python train.py --dataset="synthesized solo parts of chorales (CocoChorales)" --n_mels=64 --arch="vit" --shared_expert=true --loss="cross_entropy" --eps=1e-06 --warmup_steps=1010
Rows from block 4 of a small sound classifier, named by matrix and row number. Rows with one number within an expert belong to one neuron, the router's apart. Each number is 500 + 40 x the weight over its row's rms, rounded and kept within 0 to 999. All counts start at 0. Numbers have three digits each. After the name is the row's rms in percent of the matrix's.
Before each expert's rows are labels from the 100 clips, of 14848, where the router gives the expert most weight on average: "responds to" is what is common among them. Only what is clearly more common there than usual is listed. The data: synthesized solo parts of chorales (CocoChorales).
# router: router (model.blocks.4.mlp.router.weight, 8x192), inputs 0-38
# up: expert up (model.blocks.4.mlp.up, 8x192x192), inputs 0-38
# down: expert down (model.blocks.4.mlp.down, 8x192x192, transposed), outputs 0-38

# expert 0
responds to: horn; note B4; note C#5
router.0 101:562462509493489591485421540517504486508558518427518499502501461474500503516496511474518500515567526523573412472497521
up.0 077:508524443561506419525519528503496479482489539441595481551482545524433507490498510521510518519461480536512508561513549
down.0 073:553483518454565490468481477521512479500486519484468495483502503499536440533498463559547471462442521523411532485581490
up.1 092:478549480506449504512523510539509521507534509541522531564482502532501552473519504523549523471546479540446481507533464
down.1 080:484490410510453547540547506468498499558489480544498492581481455492587505467455507501451458541481479507536523461533435
up.2 075:504525489488470505489442495483436518491485467498479458467495465491502474519472476593500479460504500487479547547426481
down.2 070:483421488466484537476460513503530473518504552504494489527441542496439460555522486551482465508458476466512467546562494
up.3 119:420467525550500523415477427529543527531464511495488418510510502471466552517570562486501529573523546565515479403561510
down.3 122:443456551489529485472521496491515484504462474506531532446482551463443474557493527462526475559557562502486527493527541
up.4 101:479499479494562437508511557492525528520454520461518447490489556529410442538519495532485538470439432514513480529508503
down.4 094:472449489519559458453478504519498488530514553528447509501564536501506432486490502447542504485474452519508511570510474
up.5 110:525528540498557464542474529512510488520444592470477435478507589464431457525483518565506567486464432580490474473498531
down.5 104:587510512491516474422451501489522522492529577493470448516552503502537440525502513521500548550491501552453476555467475
up.6 098:480506481470497539549448568486521540517391500458520496483493510487445393489517569509454483520491439474520478557464473
down.6 098:525520483516510507535547505502538466546438552449515466498560532492458401489483530492509477550442430520500507555447476

# expert 1
responds to: flute; note D#5; note E5
router.1 101:506499540529502497441527496584437484488562410524499517565450556447525600522486548564552487528520535460470451521479509
up.0 105:437455543456535577542560473506477497445532460607471513501556417510526515413517567436473539543547538486539464523539456
down.0 102:461554473435504541520582490483558445558410551475494486555524557546514469490514482530439450530511412494526531468462524
up.1 086:472548464494478473497605536493559512501501497493499456523438515482489507552535491560492557529562511550444435506589470
down.1 082:531448530536606501437461468493422451485519504491568494501537510491441446469488466515514507517539475535516533568478523
up.2 094:516464500483529469470519567479478584501488471543548538507431534498593530532542493476449556523489546553411479485592430
down.2 090:519506446539477514490457496509518544474537475489514498448518545517471465464473542473538443496397441532533567539509518
up.3 091:518410496540490461496567464478502560509516508484464509560520454516467560451493403489390546492510554538559555451498483
down.3 083:498545540522509491549520482523449561529497432470550574498577510510449533527479506452439573439557443425490508558431496
up.4 124:484505465441538524502460450528509515445545486424528461499478431482485547516558403537471493432530490477523517496518508
down.4 130:488505436552493453528464459475438515497536535503452430495495534459473580494446442545437561420524544456561526525535464
up.5 082:544486428506513416493530482500499462441487591462425486534533543506515429554519481514482487540516450516435511555515464
down.5 080:445466450455513492493535463530487519449531524499495469494602514574529499490522523470473580442521542535481480572532465
up.6 097:504439520492483541462537478430557497503504520468473500509491412481488521423495432480518517504577515419573553511564462
down.6 099:482549511478549494469515474512517586558441559485472411556471526498429506563522469523465530528523454491498497439566561

# expert 4
responds to: tuba; note A#3; note C4; note G#3
router.4 113:519546480549488466521471451476561516489510463439509509457551489489409539448445479526530450451500476515476540493581450
up.0 095:516441440492519562491469547499481441448421445456504443530487498513484498486572477529459522542584511553484476495447512
down.0 100:490557419512503450536465496527511497569435512453470503499424488454433508510498538491429495555517538506570460451501530
up.1 090:456487546475485514508574455505505494524561453558503541513503538517492471500521492425510437522581541412570446503472471
down.1 085:488534542517436495430525546461522428484527540463538529543514472504612517492534533519541432589469474541521501480438485
up.2 069:493437519451500499570478562515446540591472524546456446572464499467593507571518493481429534541471507521452546479418517
down.2 058:451530460515441520465555497488562495523467422490481484460438433491476467533487574491524459499560525523488469458532510
up.3 094:481519530494475458577481481543527509494514521505476572491442478516485508454495507533566527540453534540520465590508439
down.3 093:565495518495550491501482522520497541580468547558483500484501464488473492519507522429582383560575482430541574439436511
up.4 085:501440486438341472494474524482507556515549448450537443499502475484542563493526492492517495521572491543452538560488518
down.4 075:488483525486582501502459533526501479503448610510433513528500507502467519542528467506561470521470513474552501483474479
up.5 101:491492471457478511574441526541475508464394497449504401496487519561514485492517497504516544534536434563486565524470523
down.5 100:524500418518488449500424540470501521579469518479474493478493471466456509518463441481479466463386513575467469500540490
up.6 098:494515477528422555507556495557524490460480394489498495462525539519502510487493508492502556499473486439494444426483532
down.6 097:448507422560552527514498479517530442405471498435441472502477502507489557499478443507484542384506552426529474571472469

# expert 6
responds to: violin; note F#5
router.6 095:440515437446502457506525530522500512532517530652434454454493469519499437504500493530495555520509502445404555468412468
up.0 117:531508556462537508468478470382564552411512520488459499507523453522465499419486418474432493503445510490467545534494459
down.0 124:483440494421510545461505520547496504499534426493482530394526489537431472489470510488500537440469537497459400517511499
up.1 113:506447516429453507509517488535478516502532529492586472480506517438489498497502479467440492493530494534546497508463512
down.1 099:505465497459506528467481554508480489490476516474521502522471499507456426551449449482550519443541531458454479549531523
up.2 076:572531509489505502451522542527485481371462500495554485534512512568609448457464534452507484495521545514524470540505472
down.2 065:469493473484494501540494511462519447529497534526438442518524572517480544434459536552499453489462463528549503436524536
up.3 092:490430505486545483444478487480536515540511471469535514460555487521445582491495407408497478476486568497554507553482429
down.3 092:518445529384496590459456490531507504477547412452539517520520559552525530533487515524515493525522539559510469492480537
up.4 096:406447458536490514487493510535462485506529497545487554508436588488557502542539514602533582512481459496513446462488463
down.4 107:513539557534517452533494531482536479562491479552491505558507527499479472493507510527481484593525456497510510464545560
up.5 094:547446601491559449475495527528449546486466504503514514476495484505492490551528560395534509476495576518533488531454449
down.5 094:581487564500507465489494468511514551488458540435497483482512527476454463509446480526556512439544485508558487475376508
up.6 105:489601494520510498528474498540515451457449589476479470538499544501487509500462514543543437562490464500508501492490479
down.6 104:512489529551529491460533491482499506453516507504476563459500427507501557508607536467544524481509606511521518483538444