A small sound classifier, trained from scratch: adamw at rate 0.0021, 10100 steps.
Rows from expert 0 of block 3, named by matrix and row number. Rows with one number belong to one neuron. Each number is 200 + 20 x the weight over the matrix's rms, rounded and kept within 0 to 999. All counts start at 0.
# up: expert up (model.blocks.3.mlp.up, 8x192x192), inputs 0-95
# down: expert down (model.blocks.3.mlp.down, 8x192x192, transposed), outputs 0-95
up.85,189,219,216,224,217,194,188,163,209,202,179,168,228,224,195,170,187,203,211,198,182,202,200,206,245,186,183,209,202,189,235,203,175,196,180,200,252,219,187,172,183,237,244,204,187,205,201,180,211,246,219,203,232,157,207,213,189,201,210,184,179,194,216,234,193,237,238,172,199,227,217,165,184,194,182,221,195,220,219,191,194,200,213,145,181,218,234,200,175,233,235,195,152,230,193,200
down.85,243,157,181,227,158,194,176,209,172,199,198,215,165,218,209,192,192,241,200,188,172,228,230,208,147,236,194,190,241,187,174,259,236,158,214,230,169,230,177,186,203,198,182,233,227,173,174,189,213,205,217,230,200,211,199,200,234,205,192,222,189,240,165,193,181,179,182,199,198,203,249,178,259,216,186,194,199,168,208,233,203,224,159,213,209,155,167,244,183,214,214,219,171,207,192,212
up.86,204,196,223,168,238,232,217,185,174,222,215,186,197,185,183,214,215,189,176,214,194,212,200,206,208,217,201,187,207,205,204,169,196,236,213,181,203,115,210,186,207,168,228,154,194,213,184,226,207,201,190,197,186,175,163,205,207,224,235,210,229,159,178,220,213,212,190,173,182,185,185,212,216,154,191,198,201,198,206,209,196,182,234,161,190,207,225,167,172,183,224,257,194,170,212,185
down.86,174,128,244,191,217,230,239,215,219,227,195,179,250,180,150,243,172,187,173,209,169,203,207,199,186,181,224,193,214,228,184,227,187,166,193,178,191,146,237,214,159,231,228,168,155,246,196,190,235,169,163,193,140,180,206,187,218,189,212,223,202,234,185,236,227,180,166,214,180,195,185,192,204,161,207,195,225,260,180,202,183,155,223,170,183,213,218,225,175,201,175,199,206,189,165,175
up.87,190,178,189,172,187,217,219,213,209,189,237,174,240,190,187,196,214,200,189,190,224,185,200,221,220,237,174,207,198,212,203,169,128,193,217,188,159,149,195,225,216,178,228,167,175,225,191,200,212,189,188,180,170,159,200,198,186,175,228,208,207,215,189,191,192,221,209,186,205,215,181,211,172,187,220,191,186,209,194,174,191,206,191,213,194,210,295,200,195,197,172,224,213,185,178,186
down.87,148,207,215,208,206,216,229,211,214,159,207,188,234,174,161,211,183,177,208,194,184,191,201,242,213,234,218,191,208,259,219,233,164,216,207,208,198,153,205,211,202,210,211,196,128,216,178,193,221,192,168,185,202,199,210,228,221,190,212,202,181,211,182,227,214,216,179,167,232,188,197,209,194,188,218,192,195,234,222,214,196,188,163,189,158,174,210,196,197,204,172,203,186,184,208,180
up.88,198,198,198,214,203,199,194,194,209,188,214,199,189,198,195,200,194,183,181,195,189,197,211,203,208,203,222,190,208,208,211,199,198,203,200,174,204,184,199,192,199,205,206,191,200,189,218,205,181,180,211,204,211,189,196,190,202,205,205,205,192,208,199,203,208,193,191,200,177,210,211,203,224,188,202,191,204,206,208,213,204,201,211,182,192,191,184,187,212,186,203,202,197,233,185,189
down.88,191,201,203,205,193,192,182,223,202,186,218,195,208,183,199,193,198,213,197,195,217,205,210,207,214,188,189,231,190,210,202,198,199,218,192,194,221,195,193,204,202,191,214,190,232,187,187,188,197,206,210,182,223,206,200,203,185,196,200,209,213,189,189,196,202,198,209,215,205,193,196,204,183,194,198,191,207,191,199,185,210,203,195,203,195,208,218,198,218,211,188,211,201,206,193,187
up.89,215,174,172,210,203,189,205,204,199,184,210,192,189,178,155,167,193,188,220,193,213,201,199,225,209,234,204,211,174,213,230,212,193,205,210,188,190,201,181,210,222,206,208,228,188,252,199,147,202,210,174,192,231,200,203,209,210,200,177,175,200,210,179,226,198,219,197,167,221,162,158,205,195,240,234,178,209,209,217,200,208,195,181,188,221,211,180,204,179,183,225,203,196,219,198,199
down.89,214,188,220,193,199,155,217,188,205,195,194,213,194,213,204,219,189,197,182,179,200,200,208,233,167,211,184,209,197,208,169,198,206,204,231,198,208,208,220,202,264,200,208,174,208,192,216,205,208,189,226,181,198,230,214,167,179,199,192,196,192,190,225,194,203,193,171,195,197,153,158,192,201,225,225,190,207,193,202,179,221,191,184,221,198,245,220,183,230,174,203,177,222,198,203,189
up.90,199,201,240,204,221,201,203,147,222,220,161,189,207,213,209,215,202,200,208,189,145,234,205,193,226,204,204,204,207,197,241,185,196,196,189,201,245,198,198,204,174,188,227,178,181,217,189,213,206,194,221,183,213,177,149,221,214,216,231,210,204,177,197,221,201,216,208,175,189,213,219,166,229,181,201,210,206,174,242,160,213,176,221,146,194,228,242,182,150,205,216,199,147,209,191,193
down.90,217,176,218,229,178,226,188,188,186,225,197,198,164,185,209,207,151,224,176,188,203,247,223,201,193,207,218,220,269,187,151,196,228,179,199,190,175,212,183,145,202,220,159,218,201,187,190,203,219,196,202,207,201,194,195,211,231,222,199,207,201,267,179,201,200,203,171,207,196,209,227,186,247,204,204,186,195,199,200,226,186,210,191,200,191,186,170,241,190,193,216,193,172,215,184,188
up.91,229,196,195,176,209,225,173,222,168,213,200,191,207,214,209,212,232,203,196,231,185,178,189,216,175,253,187,237,194,203,176,160,158,220,174,214,164,224,184,188,219,256,225,210,189,183,252,211,207,207,205,197,207,214,202,189,203,195,216,199,182,229,159,140,235,186,179,207,189,221,228,217,199,212,175,178,197,188,197,189,190,218,202,221,185,201,199,219,231,228,181,196,181,229,188,184
down.91,225,178,202,185,244,219,173,165,204,177,178,200,224,212,216,169,204,191,212,202,170,220,227,250,224,252,201,212,202,196,199,178,171,242,195,173,202,192,196,231,164,232,228,199,187,176,224,235,210,174,176,156,209,170,176,175,237,166,220,200,172,228,189,204,238,202,211,190,154,231,169,232,221,204,174,159,233,204,203,263,203,169,187,198,191,188,147,194,144,145,201,233,180,236,180,159
up.92,201,166,199,228,206,173,178,181,194,206,172,172,220,223,206,186,150,205,201,219,182,214,215,228,228,184,201,204,209,190,225,178,188,201,205,214,229,218,186,208,208,197,198,171,192,219,186,192,203,207,195,213,241,180,187,214,191,228,195,214,182,205,185,219,200,238,213,186,213,203,203,177,221,217,209,225,191,197,236,189,239,205,185,176,192,226,193,191,168,180,231,210,160,206,194,199
down.92,249,182,203,210,208,197,206,217,213,224,216,224,182,208,207,181,195,232,205,194,203,224,203,179,211,185,203,195,223,192,185,214,231,175,193,208,182,233,194,180,184,183,162,207,199,208,184,198,194,196,186,217,195,230,210,218,202,232,173,178,199,233,185,195,176,205,150,176,203,175,201,169,223,206,233,231,177,182,203,221,190,178,186,190,185,179,187,236,226,206,225,208,200,188,189,214
up.93,221,188,209,220,188,229,164,208,213,208,193,168,232,219,213,187,224,169,202,216,178,184,185,201,218,210,195,191,197,191,205,194,198,214,192,202,208,207,221,200,183,179,222,202,212,195,213,214,175,219,218,173,212,181,195,204,183,218,222,190,212,188,174,231,234,181,142,214,188,198,201,205,177,171,189,196,194,224,240,212,156,186,233,200,204,207,181,178,179,213,192,169,181,226,210,220
down.93,204,228,217,224,187,185,188,203,171,198,198,166,227,194,196,194,180,208,214,178,188,198,233,226,201,225,190,194,220,199,207,165,176,187,190,209,194,185,181,208,199,227,230,189,172,198,179,217,191,199,235,186,212,177,195,203,209,169,230,219,189,206,172,185,238,184,221,220,164,235,210,213,207,158,193,213,192,212,192,245,185,183,213,198,167,186,219,183,186,210,147,169,203,198,164,170
up.94,221,207,162,186,181,212,192,245,194,208,246,232,188,177,185,193,186,201,205,180,221,245,224,193,197,177,222,186,189,217,178,211,203,175,227,211,163,215,174,192,228,201,171,238,200,221,190,166,196,226,191,225,230,193,203,166,215,177,179,178,186,217,196,205,182,194,180,210,233,187,206,212,152,223,199,221,209,240,202,196,228,215,184,184,173,172,206,213,210,202,186,198,201,163,212,213
down.94,212,208,213,195,205,188,207,178,192,194,202,205,213,195,198,217,204,216,199,208,183,194,163,170,220,194,174,174,202,200,204,187,210,205,197,223,197,211,232,182,206,159,215,168,210,206,205,175,203,204,190,205,216,248,234,212,161,223,177,202,213,168,211,185,178,221,158,216,199,178,194,160,164,210,236,212,118,202,194,149,215,180,200,178,194,208,213,202,226,218,194,179,232,173,229,247
up.95,207,188,186,208,187,209,178,180,191,204,212,181,206,194,187,215,207,189,175,200,212,173,225,206,187,208,193,216,204,201,212,201,191,212,198,163,176,201,226,188,205,189,184,202,225,228,216,235,191,203,211,196,164,205,196,228,174,203,191,214,199,234,204,241,213,205,203,175,188,192,198,231,212,200,211,218,198,211,182,176,163,208,179,223,197,215,202,171,192,202,194,227,208,199,210,170
down.95,208,195,197,220,182,201,169,219,167,176,204,194,205,187,195,187,222,172,180,188,165,184,239,238,199,175,226,204,217,205,200,187,202,190,195,197,207,193,198,189,220,186,197,197,195,212,178,222,188,191,218,176,188,213,213,208,188,217,204,186,172,226,172,193,201,184,196,169,205,213,234,196,223,211,199,220,201,205,209,223,206,198,192,199,191,198,200,198,196,211,197,207,200,213,223,189
up.96,184,199,199,214,187,193,209,188,197,183,186,202,204,217,191,182,231,203,184,195,185,202,191,217,199,195,217,243,215,191,215,212,201,236,191,172,210,177,227,212,191,209,243,165,202,199,208,187,165,196,210,188,198,203,207,175,160,200,205,203,176,189,198,212,195,239,206,204,189,186,183,196,234,231,185,183,218,190,233,220,222,163,191,193,181,198,204,202,199,203,218,207,195,206,177,198
down.96,197,185,213,204,190,195,203,209,220,190,222,218,207,206,202,195,239,208,188,231,176,171,204,201,176,152,209,205,211,224,225,196,180,220,210,193,219,177,177,204,206,205,198,212,228,211,177,217,185,210,218,174,187,199,235,189,174,174,192,193,173,194,216,215,165,194,221,219,207,197,201,197,214,202,209,223,172,191,237,217,191,192,208,192,187,214,233,156,201,228,225,250,184,184,223,215
up.97,216,205,184,220,213,216,200,206,204,205,207,204,235,155,203,225,181,187,189,208,226,229,221,210,186,174,220,174,203,209,201,205,197,190,222,192,178,178,208,202,236,192,191,227,175,265,198,180,214,199,187,204,184,196,205,185,191,211,178,200,210,202,197,225,182,191,227,183,228,179,153,202,154,227,202,219,203,211,180,176,180,213,196,186,211,185,196,187,187,199,209,201,220,193,231,207
down.97,212,195,227,205,170,170,211,185,200,214,214,207,201,162,204,224,202,187,184,201,198,186,166,189,202,194,197,192,210,209,202,179,200,237,237,218,189,161,227,184,220,169,191,175,222,219,210,175,206,199,217,183,202,219,239,216,166,241,174,204,221,183,214,186,180,225,169,206,192,173,208,176,184,219,240,228,174,217,212,160,203,196,200,199,196,236,249,174,226,209,208,179,232,191,209,209
up.98,186,193,187,227,221,195,187,161,218,168,201,172,221,150,245,169,223,189,186,185,225,182,183,205,147,216,187,209,211,177,187,204,150,218,180,206,212,157,193,171,216,180,184,187,206,173,223,221,204,157,194,195,167,184,198,199,160,255,203,219,232,197,206,203,229,241,199,190,154,168,169,198,184,186,182,189,189,267,174,196,182,212,199,179,251,208,165,218,220,161,199,221,230,218,208,195
down.98,192,221,201,171,203,188,187,183,205,204,199,177,206,179,244,204,177,131,203,144,225,199,208,221,193,224,159,237,185,188,202,179,163,225,179,212,180,179,204,188,183,174,205,207,190,175,197,221,200,166,206,164,167,178,185,209,197,243,200,218,208,223,206,236,211,223,207,169,181,190,189,226,190,132,168,195,215,196,157,208,155,220,236,202,193,213,203,171,216,203,204,208,205,216,185,153
up.99,192,187,203,216,227,215,202,140,222,176,190,177,187,147,247,178,223,176,151,194,224,163,179,193,170,224,207,211,223,198,224,197,176,214,184,183,208,176,205,164,205,175,180,157,211,171,188,214,215,154,188,180,156,191,194,215,174,225,214,219,206,199,226,213,218,230,219,199,162,157,214,204,217,179,178,182,199,238,174,234,161,192,227,191,203,223,184,207,190,143,193,233,221,187,215,197
down.99,202,214,220,187,211,193,180,221,229,217,193,178,224,171,243,185,189,165,183,151,217,207,209,187,174,209,202,223,190,180,227,217,196,200,189,198,175,205,194,189,187,179,176,213,180,165,203,216,176,179,211,187,164,174,172,201,190,227,212,198,183,207,231,229,179,203,231,147,182,197,231,225,221,168,174,227,222,195,181,223,144,215,238,189,199,201,189,176,205,216,206,232,198,212,197,177
up.100,199,209,193,229,218,197,192,184,187,177,220,161,220,184,208,216,208,198,219,205,191,222,208,183,205,202,220,189,223,191,204,209,178,188,212,195,214,165,259,213,202,213,218,164,184,219,224,238,188,174,218,195,192,210,208,187,172,207,188,166,196,198,200,216,226,172,207,197,131,204,193,203,246,170,187,212,210,235,216,210,197,182,220,199,222,193,177,177,185,184,191,233,186,208,212,195
down.100,175,189,180,210,217,193,202,201,187,216,209,180,221,197,197,214,193,174,206,195,216,183,186,195,213,209,184,218,212,180,225,220,169,208,233,221,172,127,226,168,185,196,241,201,184,232,179,228,206,186,155,183,213,203,187,195,199,189,193,235,224,219,198,232,227,218,230,193,190,197,187,238,172,170,191,188,250,214,205,213,188,189,204,196,192,214,215,195,201,183,210,213,186,194,205,182
up.101,216,170,160,191,226,205,188,170,219,223,199,152,199,141,169,207,189,183,218,200,248,169,241,202,180,186,225,199,202,188,208,207,200,186,239,170,210,168,250,213,203,177,191,220,190,283,219,220,198,202,161,210,163,217,189,189,189,177,168,174,158,197,184,240,238,201,204,161,196,155,170,219,163,191,211,219,189,216,199,175,179,212,167,186,220,215,158,195,185,152,231,226,215,227,226,200
down.101,193,173,236,194,216,177,205,213,185,210,213,221,195,163,173,234,191,163,187,206,171,195,198,212,173,170,241,191,222,212,175,198,197,209,206,194,224,159,218,198,230,176,207,173,188,262,184,235,188,179,172,164,200,244,215,193,165,225,183,168,204,234,207,224,199,213,165,135,192,144,217,235,210,204,238,214,247,204,214,191,240,193,190,195,229,232,212,189,240,192,233,175,241,209,205,178